A small autoregressive pixel model, trained from scratch.
Training: muon at rate 0.0034, 15000 steps.
Rows from block 3 of a small autoregressive pixel model, named by matrix and row number. Rows with one number belong to one neuron. Each number is 128 + 32 x the weight over its row's rms, rounded and kept within 0 to 255. All counts start at 0.
After each neuron's rows are labels from the 100 images, of 14976, where the neuron reaches its largest size: "strongest on" is what is common among them. Only what is clearly more common there than usual is listed. The data: photos with spoken descriptions (Open Images, Localized Narratives). In brackets: how many of the 100.
# gate: MLP gate (model.blocks.3.mlp.gate.weight, 672x256), inputs 0-127
# fc1: MLP up (model.blocks.3.mlp.fc1.weight, 672x256), inputs 0-127
# fc2: MLP down (model.blocks.3.mlp.fc2.weight, 256x672, transposed), outputs 0-127

gate.233 [159 154 124 126 120 149 121  37  82  93  98 126 173 134 144 130  90 160  98 151 114 149 117  78 128 133 135 124 153 147 173 164 136  84  91 178  72 134  92 161 160 105 132  83  52 151 111 141 120 150 168 106 143 130 142 113 160 122 112 105  91 126 143  86 171  81 106 187  77 102 135 122  84 167 130 148 144 117 138 117 179 183 147 115 119 129 174 161 187 144 131 105 124  97 166 112  87 150 118 148 162  93 116 131  73 112 154 163 146 100 191 183  88 170  83 136 139 101  97  78 155 162  88  90 152 150 107 157]
fc1.233 [127  41  98 129 139 146  98 110 140 140  58 141 120  92 171 142 168  78 160  92 111 143 169 171 194 150 135 141 138 162 159 157 155 112  92 183 143 119 113  96 156 136 124 108 125 118 131  95 145 154  99 132  97 100 176  78  96 139 130 138 116 114 108 111 115 117 154 159 117 118  84 152 120 126 140  72 110  89 111 149  51 128 162 108 123 162  98 113 142 148 117  67  90 135 112 151 155  53 197 139 171 131  77 121  55 179 138  61 207 111 150 137  77 170 121 137 150  50  78 136  97 109 185  89 173 198  82 160]
fc2.233 [141  91 150 156 133 164 163 102 132  45 111 165 125 172 129 146 142 124 108 166 151 149 125 115 105  91 195 130  76 130 193 189 125 158 137 112 122 102  97  65 178 141  26 135 118 151 119 114 156 158 123 137 184 142 172  92  86  97 101 113 112 158 142 161  84  72 167 154 120  92 141 107 176 117 159 128 140 118 138 159  97 105  97 146 186 152 135 126 109  89  66 165 133 138 130 109 100 103 112  97 140 130 124  78 118 153  92 139 123 123 184 141 102 175 138 122  77 113 124 128 147 136  94  92 113 161 146 146]
strongest on: text has "standing" (50); text has "holding" (43); text has "wall" (43); text has "people" (43)

gate.313 [101  80 146 112 133 104 169 174 121 160  97  96 171 182 124 132 131 156 167  93 105  68 111 129 189 142 157 149 170 142 160 140 167 192 169 142 116 187  91  73  76 148 155 135 150 136  89 163 150 154  80 165 125 103 128 114 145 180 109 162  97  81 169 117  88  90 116 222 145 181 129 152 140 125 172 120 131  88 129 128 169 136 116 132 151  57 154 147 112 155 119 165 107 142 134 150 130  97 166 121 152  43 134 103 136  67 115 149 168 113 156 105 100 138 112 107 125 129 113 135  92 168 102  85 117 184 128 109]
fc1.313 [147 125 128 141  44 146 122 104 123 143 151 110 156  93 136 138 147 132 122 158 151  80 110 163 116 167 115 132  95 139  78 126 154 137 125 116 139 105  75  93 165 105  82 108 169 133 112 112 135 165 112 111 110  93  94 101 126 213  85 138 166  90 114 120 158 119  98  82 186  88 171  98 122  82 135 184 187 172 105 181  77 136 133 139  91 130 105  87 103 198 187 124 154 167 101 132  85 149 106 105  78 151  89 126 173 123 140 150 162 159  77 128 156  84  69 147 158 165 204 134 139 100 200 113 182 156 117 110]
fc2.313 [ 95  93 113 107  77 137 110 153 104 117 128 138 137  78 118  91 130 118 146 168 153  74 151 146 145 112 140 135 196 122 132 148 155 187 107 146 129 132 130  94 112 136 145  75 196 186 135  85 123 162  80 148 135 129  84 122 137 157 129  99 114 109 131  67 152  96 117 162 159  84 194 111 128 112 165 148 105 156  83 105  48  79 115 124 105 102  98  79 108 164 147 126 180 228 113 109  82 141 164 124 132 137  76 164 136 104 164 137 158 124 152 181 152  90  61 144 159 128 147 132 141 126 183 175 146 184 126 115]
strongest on: text has "standing" (60); text has "people" (59); text has "wall" (42); text has "them" (26)

gate.496 [ 56 117 151 142 151 112 125 127 173 156 150 142  91 174 137 133 154  98  90 160  91 133 120  81 116 170 128 168  88  45 120 152 157 166 125 172 116 100 105 115  85 148 106 110 117 158  95 150 125 112 191 133 122  68  78 146 100  95 134 147 110 153 100 118 133 183  79 155  81 156 145 106  98 127 122 124 111 138 151 161 146 124 107 178 161 112 166 183 127 139 105 175 159 152 140 193 135  96 159 162 200 135 119 104 114 121 165 167 147 101 159  83 131 181 171 204 119 148 123 124  88 183 121 146  77 153 131  93]
fc1.496 [173  73  48 139 167 100 172 122 176  97 129 108 143 124 138  87 142 150 142 102 102 108 134 100 122 129 192 171 143 125 154 121 125 101 106 135  87 150 158 122  62 142 146 186 158 158 149 160  91 114  85  72 163 139  92 157 132  61  84 107 108 111 154 126 112  80  83 167 183 161 127 109 142 132 129 100 162 143 131 116 153 204  96 145 128 114 100 107  94 166 103 134 143 193  99  92 144 120  83 185 182  91 162 100 129  95 131  92 158 114 118  98 129 133 131 101  99 164 179 151 117  91  51 144  86 112 141  82]
fc2.496 [183 123  99 147 160 150 142 138 125 119  95 160 114 109 137 186 130 130 124 120 100 123 121  91 129  65 132 136 157 139 100 156 136 137 148 139  97 106 150  75 125 118 119 112  69 128 117 158 108 150  67 126 164 127  98 167  85  68 176 114 101 141 112 212 111 104 128  73 146 125 118 131 147 137 134 140 173 141 156 114  95 159 154 113 137 133 127 125 139 124 125 177 138 132 159  82 156  85  66 143  95  92 113  88 101 144 103 163 146 181 129  53 163 141 152 150 113 161 149 105 138 153 133 125 127 121 144 109]
strongest on: text has "standing" (64); text has "people" (47); text has "wall" (41); text has "two" (30)

gate.304 [123 142  93 158  94 153 140 118  59 118 207  40 198  95 100 165 191 109 132 146 105 140 140 131  82 120 185 163 149  74  81  96 123 155 151 102 146 128 148 123 134 160 136 119 132 129 129 157 150 113 103 165 154 132 114 139 104 141 116  92 116 113 181 145 119 111 107 140  85 111 120 133 129  93 181  61 125  65  59 184 195 111 140 137  81 140 169 109 147 121 144 105 106 130 100  74 123 143 102 128 150 130 115  96 120  87 151 121 128 114 116 199 185 146 101  84  73 167 154  95 110  96  90 170  90  87  96 144]
fc1.304 [125 117 124 102 145 122 144 119 157 146  99 172 163 118  76 157 111 129 174 134 123 122  58 151 141 162 154 147 100 139 146 143 145 128  92 153 122 130 131 153 161 130 147 144 122 221 126 224  83 139 135 104 109 106 123 130 146  70  87 186  86 149 101 135 119 102 153 163  73 144 123 112 101  89  95  84 139 132 135 102 165 113 155 147 113  86 148 135 159 137 115  99 112 144  78  59 167  85 107 183 113 110  78 163 126 117 118 152 123 139 159 136 155 131 135 145 135  95 107 107 163  86 138 157 112 125 112 157]
fc2.304 [ 93  72 138 179 102 105  79 101 142 140 117  98 144 140 119 164 163  65 136 130 126 142 123 124 215 190  85 121  75 114 152 124 139  91 186  94  97  92 132 151 159 151  90 126  97  98 134 149 197 168 139 147  78  72 138  89 214 139  81 141 102 150 121  88 121 151 123 149 164 107 155 160 152 145 143 144 109 149 118 148  98 137 209 156  93 160  97 178 179 123 100 140 123 151 142  62 117 132 148 119 125 142 151 148 106 133  92 125 123  74 110 155 133 137 127 107 140 128 166 106 199 160 138 149 100 101 106 163]
strongest on: text has "water" (29)

gate.436 [ 87 131 146 110 145 140 152 167 108 117 117 122  70 166 105 108 109 155 127 125 114 127 138 164 165 131 114 118 117 152 152 160 145 121 116 142 142 149  92 155 132  86  80 146  50 134 127 154  97 139 154 109 130 148 132 137 139  60 135 159  58 155  89 120 153  79 142 143  92  68 123 136 164 128  68 128 142 100 116 112 199 178  92 146 119 164 159 143  97 124 121 130 179 100 123  88 131 124 122 141 121  88 121 108 128 187 155 184 128 121 144 133 101 150 143  97 126 147 170 150  98 114 143  88 144 137 110 122]
fc1.436 [ 88 145 140 134 121 125 172 130 131  74  86 110 121 188 130  75 206  72 100 112  73 115 131 144 128 109 105 135 110 116 166 124 166 150 137 117 101 125 111 191 161 105 114 117 109 139 133 193 141 173  96 137 114 126 135 167 133 123 112 100 123 125 121 137 153  97  71 139 140 117  95 106 132 186 124 114 121 117 131 129 160 115 100 132  75 124 122 142 168 147 137  90 141 105 169  86 119 134 165 146 128 107 134 119 118 178 135 180  61 104 105 116 124 137 126  89  88 138 165 159 149 124 142 114 125 132 189 149]
fc2.436 [ 63 119 153 157 135  98 131 110 150  97 109 108 106 116  83 132 195 114  64 137  81 163 108 164  61  77 147 177 173  85 137 102  99 119 140  89 122 120 134  80 151 142 161 176 157 138 190 176 147 157  79 125 119 138 163 167 117 163 184 138 199  75 182 187 117 138 105  96 115 142 146  99 112 167 169 129 119 119 140 162 144 121 175 103 126 155 156  97 169 117  71  92 141  84 139 172 145 108 127 123 128 200 131 153 146 109 175 113  83 143 144 108 168 127 121  80 123  72 123  87 208  91  79 153 112  95 169 167]
strongest on: text has "wall" (59); text has "holding" (42); text has "man" (36); text has "table" (34)

gate.315 [180 149 165 131 130  63 182 138 102 121 150 162  83 175 100 162 137 107 119 124 146 118  76 116 155 108  76 124  95 133 144 160 109 130 121 146 134 135  89 124  83  97  97 187 123 108 102 140  70 105 170 131 202 124 162  94 104 126 131 116 146 100 116 105 151  63 141 120 141 136 128 119 145 141 128 169 168  88 100 151 151 106  88 155 104 158  68 102  86 167  97 141  93 136 115 129  85  98 160 151 155 172 124 190 105 129 150 154 154 155 111  93 146 163 164 105 137 136 164 184 117 139 167 117  99  48 144  94]
fc1.315 [ 95  99  90  73 147 107 145  76 128 189 101  86 121  84 177 127 150 119 137 105 109 161  98 173 120 211 149 106 123 213  67 128 139  90 152 103 124  85 167 139 139 174  99 130 120 188  81 152 120 179 115 136 104 148  87 170 132 147 106 159 119 149 160 139 109 214 144  81 117 134 151 125 113 123 125 104  91 117 152  68 161 170 131 128 136 123 109 134 159 125 137  28 114 113 153 140 108 137 135 158 133 193 117 119 133 164 163 134 115 134 131  99 144 125 129 126  80 188 150 132 109 166 128  93 104 131  69 118]
fc2.315 [140 157 153 177  87 152 117 125 112 135 149  80 192 123 134 113 127  99 200  71 134 141 131 122 150 109 165  60 131 101 159 134  98 110  76 110 157  59  47  76 153 123 142 121 195 108 120 116 130 175 119  88 149 127 167 144  91 146 162 131 110 149 166 156 151 149 101 114 147 106 114 125 117 129 114 109  90 183 100 100 100 117 133  87  99 168 200 114 153 164 132 175 150  79 135 116 124  86  68 164 192  85 124  97 157 110 111 145 119 110 175 141  90 109 102 130 127 191  77 119 114 138 145 181 127 141 137 105]
strongest on: text has "wall" (43); text has "table" (32)

gate.236 [118 126 160 152 153 146 210 110 146  55  99 101  88 104 130 164 128 134 161  35 127 137 149 157 141 150 102  79  91 113 136 142 120 148  81 198 127 149 148 110 126  97 112 151  96  90 145 122 119  93 140 107 129 104 171  95  95 188 144  92 130  87  85 145 157  70 117 128 137  97 156 120 126 145 159 134 116 133 149 150 128  66 142  88 118 153  81 162 104 123 151  58  86 104 118 196 135 152 105 145 111 109 155 163 139 141  81 118 116  91 122 180 115 147 129 113  61 137 131 117 135 163 106 130 184 160 121 136]
fc1.236 [140  92 145 105 148 160 110 171 118 165 130 159 120  93 101  58 117 111  80 212  65 117 144 134 137  78 104 149 175 134 112 131  81  91 183 133  68 131 171 180 111 184 157 165 146 112 103 122 106 103 137 134 140 131 112 147 117  85  94  98 145  92 144 130 108 108 125 171 132 144 102 170 158 132 124 120  76  87 132 132 136 184 141 242 155  98 113  80 143 112  91 135 134  99  95  47 107  75 162 107  76 126 129 124  88 108 136 132 102 117 137 137 175 157 159 158 138  98 162 155 142  97  83 123 132 116 191 149]
fc2.236 [127 109 129 116 138  79 136 172 142 126 178 168 118 158 133 127 153 128 138 116 187 129  94  96  73 156 129 157 132 111 114 195  72 115 153 109 117 148 102 209 111 112 111 118 136 104 167 196 143  90 217 115 123  89 102  84 120 128  96 218 102 116 108 123 110 158 149 162 117 110 125 132 148 104 115 109 145 175 135 142 131  65 119 119 145 127  97 114 127  98 112 112 147 155  87 118 141 125 158 109  73  92 129 172 117 125  89 122 164 130 103 138  95 140 119 118 143 141 160  83 123 175 134 149 137 116 149 159]
strongest on: text has "wall" (41)

gate.608 [171  70 138  82 159  48  92 148 126 106 145 225 116 197  87 173 114 102  97 163 142 151  81 142 181  80 166 153 117 148 166 123 138 135 132 130 116 154 128  84  72 120 135 147 144  98 145 121  84 107 100  99 146 116 166 125 140 106 154 157 117 121 163  95 115  54 133 136  93  95  94 155 148 100  73  71 118 138 127 159 135 102 102 153 134 122 105 124 135  82 140 110 121  95 110 126  66 125 151 161 134 109 118 105 106 149 176  92 105 135  73 118  89 101 166 120 122 114 117 140 132 132 113 177 181 107 161 109]
fc1.608 [169 130 162 117 156 104  97 159 123 148 112  74  87 131  90 156 148 137  88 109 172 114 123 121 118 165  85 176  86 167 121 131 165 107 101 122 162 105 136 107 155 159 131 154 166 112 187 101 139 155 130 124 126 179 174 172 142 109 107 178  99 128 187 129 118  88 107 121 105 103 123  87 124 116 129  92 102  71 108 152 164 111 145 160  72  42 131 167 185  38  96 121 123  95 143 103 131 152 135  92 124 144 147  68 177 138 169 110 121 105  93 141 111 169 110 131 104 104 109 154 145 150  94 159 142 170 111 130]
fc2.608 [103 147 119 134 143  97  91 191 122 112 125 177 140 159 135 114  73  84  67 150 198 174 117 177  93 147 100 102 149 141 122 134 145  74  89 167 155 106 138  59 112 126 176 176 169  69 167 116  69 123 125 138 151 150  95 109 146 172 100  90  92 130 202 140 102 161  98  82 106 124 125 155 125 122 136 140 129 144 169 129 116  98 158 102 172 133 102 107 161 105 122  73  43  87 151 124 113 132 100 106 130 150 140 118 125 139 179 110  96 169 153 175 113 111 109  93 109  28 119 100 144  99 103 112  81 147 126 108]
strongest on: text has "wall" (54); text has "table" (36); text has "sitting" (33)

gate.113 [ 85 135 135 119 118 100 112  95 115 184 115 136 132 122 123 125 115 105 120  89  99 122 126 155  97 155  99  95 160 165 122  68 151 210 134 158 120 102 129 156 139 131  57 106 241  85  92  52 119 113 119 205 108 149 124 125 138 184 122 143 138 127 108 126 158 154 194 148 140 180  72 123 116  83  88 140 149  86 101 199 136 138 161 127 130 147  92 121 117 195 160 132 106 122 143 103 146 116 122 192 142  92 127 112 178  84 110 175 112  87 124 117 207 144  85 182  78 157 145 124 101 157 141 152 133 132 149  97]
fc1.113 [101 103 132 114 198  84  96  98 123 149  85 122 118 184 107 131  93 132 153 128 104 118 119 121 127 129 152  99 161 126 155 110 122  94  87 142 158 102 140  97  78 173 121  38 124 109 109  76 143 170 188 113 103 147 148  80  68 174 147 116 126 129 127 111 133 124  54  99 155 157 148 112 144 131 136 124 117 122 112  84 162 159 151 113 150 147 147 109 136  96 119  89 145  91 169 139  85 164  91 172 155 181 119 102 157 167 152 104 132 140 112 118 153 192 162 127 186 104 108  58  94 186 105 110  86 149 125 149]
fc2.113 [156 177 159 134 142 152 130 181 174 103  89 141  86 166 111  91 121 185 149 167 133 128 135 134 106 158 105 114 199 123 164 161 149 164  70 142  94 113 168 163  72 166 144 100 157  73  95 120 177 126  77 112 117 127 142 174 107 145 163 110  96 158  91 163 141  81 147 138 113  75  83 111 115 109 160 103 101 121 115  90 114 136 105 170 122 154 102 185  84  69 159 119 107 166 113  98 139 146 161 157 119 114 171 114 132  54 147 120 121 150 122 176 135 155 149 176 119 140 105 143 150  78 107  69 104  79  72 126]
strongest on: text has "water" (27)

gate.481 [ 81  97 175 122 105 169 140 107 148  77 168 112  76 103 152 120 113 191 167 115  78 133 136 156 139 196  65 147 148 114 104 133 103 115  86 173  90 162 159 106 122  98 176 206 158 137  74 140  78 157  72 141 139 144 125 128 147 149 110 143 124  95 145 166 166  78 111  61 105 108 129 118 151  89 121 127 142 110  86 149 118  88  90  85 129 152 147 113 142 154  76 111 216 116 148 123 119 109 172 143 140 179 175 130  48 150 146 122 155 129 200 138 155 101 137 153 151 153 102 158 175 115 126  69 143 128 142  83]
fc1.481 [165 118 118 160 170  96  93 133 120 150 134  67 133 121  83 147  97 142 204 135  87  87 127 158 182 154 166 132 148 161 138 157 118 126 156 127 178 122 120 119 134 119 123  68 122 153 161 114 130 113  98  78 116 135  97 175  94  78 152 150 179 180  34 187 142 156 181 179 135 165 121  93 165 186 163 133  99 167 144  81 119 100 155 194 119 126 123 112 109 141 120 106  56 110 118  76 130 153 122 102 109  98  88  98 227 110 145 107 144 123  89 118 134 141 109 134 126 214 144 140 133 156  82 104 121 100 169 154]
fc2.481 [138 113  80 142 107 166 152 148 143 157 176 174  90 110 139 181 117 162 174 140 112 153  73 126 184 149 110 142 176 137  94 137 162 100 151 167 154  58 214 161 146 111 130 159 116 169  40 175 146 116 198 108 172 121 143  92 147 119 113  90 163 162 112 169 128 146 159 124  59 155 164 114 143 159 217  71 100  74 107 125 120 167 132 170  95 142  63  89  97 111  90 106 163 133 108 155 101 138 146 142  76 168 105 134 115 106 130 114 139 115 161 106 109 161 125 117 129 163 154 141 133 177 105 134  93 132 143 124]
strongest on: text has "wall" (47); text has "table" (32)

gate.222 [138 149  94 145 116 154  86 164 151  91 118 129 104 138 171 152 128 131 124 107  75  79 117 125 128 120 113 115 120 190 126 125 159 185  99 142 112 120  98  96  52 156 137 103 118 180 127  75 128 110 171  62 113  88 158 150  99 102 157 169  95 127 111 194 143  66 160 162 173  60 131 125 130 180 142 128 154 127 132  96 140  58  79 113 164 144 174 141 113 135 150 147 204  96 133  81  82 111 162 130 170  93 141  75 164  92  84 159 149 128 128 124 132 127 105  93 115 137 156 132 124 149 132 148 139  35 155 150]
fc1.222 [126 119 123 154 119 123 136 157 153 101 109 120 115 115 125 136 166 221  50 129 142 103 123 102 125  70 131 100 113 175 190 126 112  74 152 112 132  90 133 130 162 174 157  76  82 140 173  91 110 149 185 156 122  85 117 172 110 156 101  85 107 115 153 125  98 135 160  74  83 118 102  84 119 126 127 100  87 160  99  89 127  86  83 105 119 134 154 157 141  65 115  90 182 171 127 100 109 114  86 185 165 140  86 105 137 171 144 134  82 160 158 112 115  88 102 140  82 129 137 103 106 106  84 102 157 136 153 147]
fc2.222 [144  88 141 134  89 117 133 108  82 116 116 133 127 117  91 123 160 157 143 104 166  84 120 122 160 109 203 153 155 142  93 110 176  94 140 134 157  98 118 113 116 114 166  73  57 151 156  59 105  94 150 134 171  98 105 138 165  77 187 124 104  96 152 175 139  99 123  80 103  82 138 148 166 117 155  81  95 177 184  34 142 112 166  99 101 102  99 172 152 121 184 129 163  94  81 133 107 159  90 133 199 104 113 133 125 129 152 137 115 147 129 160 105 161 139 130  73 105 157 125 113 179 147 130 147  75 144 127]
strongest on: text has "standing" (46)

gate.501 [121 133 142 130  82 146 145 139 148 156 141 159 124 155 121 139  95 103 176 136 164 126 114 126 128 111 123 171 154 125 188  96  57 124 120 145 137 111 183 151 137 139 109  49 139  82  80 161 102 166 180  97  95 167 114 117 164 113 109 129 101 187  68 141 105  90  99 136 106 206 192  84  57  53 133 129 104 151 114 120 134 153  97  81 144 122 180 116 108 162 127 129 137  94 139 170 129 145 129 159 161 162 129  77 155 140 161 135 169 176 121 142  98 123 148  81  72 116 104 132 135 163 171 106 228  87  82  92]
fc1.501 [156 178 160 121  82 114 145 144 107 110 173 117  71 142 155  81 119 109 123 158 180 138 137 115 139 142 153 149 152 170 109 107 129 119 124 106 112 111 124 104 145 127 120 172 179  83  41 153 104 199 136 184  55  70 203 132 154 121 110 159 133 145  81 167  69 115 139  77  86 130 180  86 120  91 106  88  94 168 157 136  82 158 181 166 126  71 165  80 132 145 186 111 132  97  94  93 112 125 105 129 148 166 167 101  78 116 155 104 140 133  92 127 155 156 159 119 157  53 181 163 137 120 132 127 132 108  88 147]
fc2.501 [136 166 117 148 107  65  56 152 124 104 162 142  84 136 123 120 165 131 101 131 170 118 208 188 127 134 134 144 143  98 117 139 173 152 115 101  52 136 126 175 151 142 114 144 188 109 157 112  89 166  88 128 145  84 182 167 144 179 161 120 199 115 101 169  70 149 113  90 162  61 115 127  90 107 111 162 123 160 147 133 128 100 195 220  88 108 121 106 127 122 201  61 152 111 128 112 128 131 111  92  97 137 121 100 130  28 140 101  90 124 114  89 144 142 120 142 113 102 205 124 156 151 103 122 120 163 149 140]
strongest on: text has "water" (26)

gate.28 [152 146 160 176 151 155 151 114 154 174 147 164 122 104 120 145 118 147 108 124 182 131  90 127 148 109 139 176  99 125 146 104 101 165  79 138 152 119  72 121 109 148 155  67 117 139  81 113 124  97 100  81 115 139 121 137 103  98 113  84  88 123 102 144  22  99 209 115 106 121 165 111 159 102 111 130 174  97 108 152 128 107 136  69  66 143 140 119 116  96 170 124 113 135 155 156 136  81 196  87  93  60 113  93  66 162 147 125 157 117 109 194  55 146 148 105 109 171 127  80 147  96 101 220 147 100  67 138]
fc1.28 [178 147 133 105 178 106 115 117 195 131 100 158 133 113 141  74 113 158 153 121 154 171 130 154 155 121 123 109 110 165 102 105 193 151 168 187 158 149  49 170 142  56 169  74 155 113 116 157 135 109 155 165  88 128 132 148 147 187 152  97 157 151  37 121 112 162 130  88 193 158  76 127 140 135 152 105 165 114 131 128 150  68  89 162 106  96 108 155 169 110 154  96 158 102 139  96 121 113 152 117 107  96 161 138 126 159  80  90  97  76 144  92 141 114 134 152  91 129 105  70 153  87 105  65 135 120 113 179]
fc2.28 [137 199  83 110 150  75 165 181 118 140 115 145 143 144  99 123 181  50  98 135 124 130 141 188  91 121 165 143  92 121 123 113 145 149 117 134 177 123 100 122 137 128 125 140 105 128 113  71 110 199 171 143  97 117 110 125 127 173 160 107 133 185  89 126 122 159 130 133 142 102  70  95 127 209 129  83 120 147 164 144 118 148 109  88 108 139 115 132 103 153 116 111 109 163 189  97 141  83 178 121 153 140 142 189  75 182 138 148 167  89 143 151 133  79 108 109 151 141 119  87 124 147 188  93 142 107 174 107]
strongest on: text has "sky" (83); text has "buildings" (31)

gate.89 [144 120 100 108 112  81 116 147 112 125 124 131 105 163 116 173 154 123 132 192  93 136 125  91 151 115 140 151 116 133 100 141 159 124 115 152  97 196 146  88  84 169  96 154 104 168 115 185 100 119 105 154 143  83 147 147 115  92 135 141 129 106 135 170 125 119 148 148 119 144 119  91 114 119 141 153  97 106 105 124 138  47 120 219 122 141 159 172  82 137 133 102  92 151 189  86 140  78 133 150 200 119 134 154 114 101 122 110 182 119 160 175 110 108 148 172 164 100 103 145 209 129 111  87 103  95  70 132]
fc1.89 [133 116 167 112 165 133  88 131 187 141  97 161 115 146 167 103 118 179 159 122  75 183 147  96 126 106  93 145 128 131 122  73 130 157 157 108 135 147 108 156 109 192 114 107  54 148 107 153 119 107 164 161 155 120  73 125 125  78 197 142 145  92 119 115 182 152 172 191  98  62 132 113 115 110 187 135 161 135 133 129 133  72  92 152  91 104  84 126 153  98 148 149  56  97  91 119 130 113 133 162 169 104 135 142 137  98 138 179 112  52 180 152 131 135 137  87 158 111 158  83 107  98 133 115  93 157 113 112]
fc2.89 [156 125 149 104  81 101 114 109 109 122 137 168 118 121 157 128 121 127 123 132  67 135 128 120 115  54 141 111 117 116 163 137 152 105 143  94 120 115 118 171  85  94 144 126 139  88 125 171 161 106 165 164 120 194  87  76 181 146 186 110 162  96  65   0 146 114 126 165 150 107 153 101 122 144  96 171 142 211 145 139 128 174 156 180 122 146  94 130 120 127  96 193 138 143  61 110 128 121 135 104 129 155  79 109 144 150 162 104 153 127 177  75 110 136 105 110 100  72 186  96  62 141 118 144 106  81 125  57]
strongest on: text has "standing" (54); text has "people" (51); text has "woman" (27)

gate.595 [119  80 128 120  99 144 136 146 135 164 150 148  99 160 126 177 101  62  99 205 109 119 166 112 138 106  76 134 137 157 141 119 133 124 146 122 123  88 115 108 160 127  99  86 175 108 152 155 127 125  83 137 164  97 138 177 109  90 123 128 113 137  78 176  50 151  99 119  68 122 179 133 150  88 103 131 144 154 120 139  98  73 179 106  89 131 126 100 191 181 140 122 184 187 153 148 102 150 121 154  93  86 131 157 214  69 160 116 185 170 158 128 219 196 128  96 110 162 115 114  75  59 159 154 100 117 126 157]
fc1.595 [116  88 138 115 140  68 127 190 153 148 114 140 144 142 157 144 114  95  94 161 149 109 178 123 178 124 125 148 131 131  59 112 168  97 146 112 119  75 129 124 110 108 142 117 108 156  63 145 108 139 129 116 147 167 127 178 141  69  99  86 119 158 104 155  91 185 135 130  78 104 178 121 119  86 149 142 139 176 161 159  58  71 105 123 116 115 154 156 105 141 153  73 106 130 113 139 108 109 160 168 112 145 139 135  86 100 120 140 154 200 128 136 148 153 132 185 166 128 103 142  63 134 180 113 163  91 136 147]
fc2.595 [163 108 133 145 116  69 129 111 135 107 116 148 148 109  64 123 146  52 102 125 103 108 126 187 150 157 111 120 129 142 107  41 177 139 184  71 114 150  84 109  95 128 124 157 182  96 146 118 125 102 177 108 130 146  93 146 128 207 143 145 165 106 153 147 162  91  97 145 100 144 164  78 186 123  97  89 107 110 119 140  83 101 129 141 105 120 138  92 112 127 195 146 184 104 166 196 168 122 211 115 129 156 184 210 135 143 135  74 130 148 133 114 165 131 118 148  97 193 130  87 125 187 126  54 136  84 164 106]
strongest on: text has "water" (26)

gate.326 [114 176 153 163  98 136 131 151 157 100 169 168  68 187  81 169 129 111 101  37 125 115 127 132 130 150  81 126  67 123 179 187 152 172 123  88 150 135 150 132 116 130  89 174 167 160 145 104 121 146 123 143 106 121 187 119  94 122 115 113  88 106 170 115 122  86 130  85 125 103 122 114 164  64 104 122 104 131 113 152 128 127 143 146  58  60  58 114 192 107 131  98 165 100 138 141 101 136 166 107 148  84 137  82 190 167 175 113 121 162 142 149  93 130 162 160 141 192 125 114 150 139 161 156 141 130 108  95]
fc1.326 [107 150 130 165 157 124 101 106 155 138 161 139 169 133  54 155 136 139 119 127 110 115 154 114 148 122 128 160  92 137 194 161  92 114 173  96 182 142 119 109 102 106 142 165 185  73 190 108 171 113  82 134 128 181 165  81  65 135 115 144  92 112 175  56 130 120 125 186 135 135  94 148 137 143  87 109 138 111 120 140 113  96 148 126  60 132 153  67  92 140 131 132 103 138 123 164 143  68 145 124 159 131 130 100  88 141 166  67 151 188 111 105 149 128 170 147 120 185 146  99 108 165 188 136 119 164 182 123]
fc2.326 [103 129 137 133 149 111 106 132 138  94 119 117 197 125 112 149 129 122 115 125 176  98 108 135 111 136 146  58 121 140 127 126 116 162 103 116 137 109 189  95 158 125 186 102 143 130 202 163 115 176 139 115  85 169 140 158 142 162 110 181 115 140 124  89  70 105  50 155  48 131 148 149 130 143 122 105 204 139 137 118  76 124  65  93  94 105  96 118  82 103  78 149 142  59 119 132 150  86  96 160 192 157 162 106 131 139 132 130 143 137 109 154 106 121 121 164 110 141 133 113 107 105 122  81 137 153 127 111]
strongest on: text has "wall" (51)

gate.473 [145  85 156  99 199 161 105 111 168 195 121 148 117  89 142 113 184 115 183 127 113 113 164 154  99 105 146 101 186  73 205 106 133  84 122 117 119 106  93 104 154 120 196  81 220 130 197 126  81 145 154 126 141 116 116 126 140 180 195  91 154  87 104 133  96 134 101 146  78 101  84 111 137 149 137 118  78  96 123 145 125  96 134 162 145 137 144 167 134 151  60 176  55 101 148  96 176 143 160 100 105 155 124 145 111 129 144  66 122 131 138 124 167 133  79 185 161 165 157 186 100 124 105 108  72 145 131  92]
fc1.473 [127 115 122 109 113 120 143 144  85 137 149 109 165 187 165 205 169 121 160 132 161 121 129 109 160  94 103 120  79 159 183  82 152  88 160  89 149 112 129  98  82 126 212 107 190 235 171 180 104  57 119 113 155 132 158 120 181 152 145 120 127 187 139 129 107 141 137 104  78 175  78 115 175  88 107 127 101 133 108  89 111 178  99 110 148 121 180 118 144 163 146 160 140 130 136 133 149 129 141 173 141 131 142 140  76  94 191 145 134 160  80 158 200 123  55 141 118 158 147 134 127 203 192  97  50 134 140 100]
fc2.473 [144 158 114  93 104 112 218  96 139 150  70 143 130 130 141 131  85 128 181 127 108  80 105 111  92  84 166 188 108 118 164  67 131 126 105 105 128  70 141 139 136 158 185  52 168 133 118 156 158 100 129 138 171 157 141 151 153 155 125 120 196 152 154  87 123  94 134 137  92 124  74 142 155 129 121  69 142 177 108 131 119 148 142 152 123  86 146  73 134  99 128 184 131 127 104  94 102  88 115 127 131 167  73 130  87 133 135 170  95 168  90 197 194 116  51 110 162  93  92 152 120 138 158  75 157 175 131 120]
strongest on: text has "standing" (46); text has "people" (45)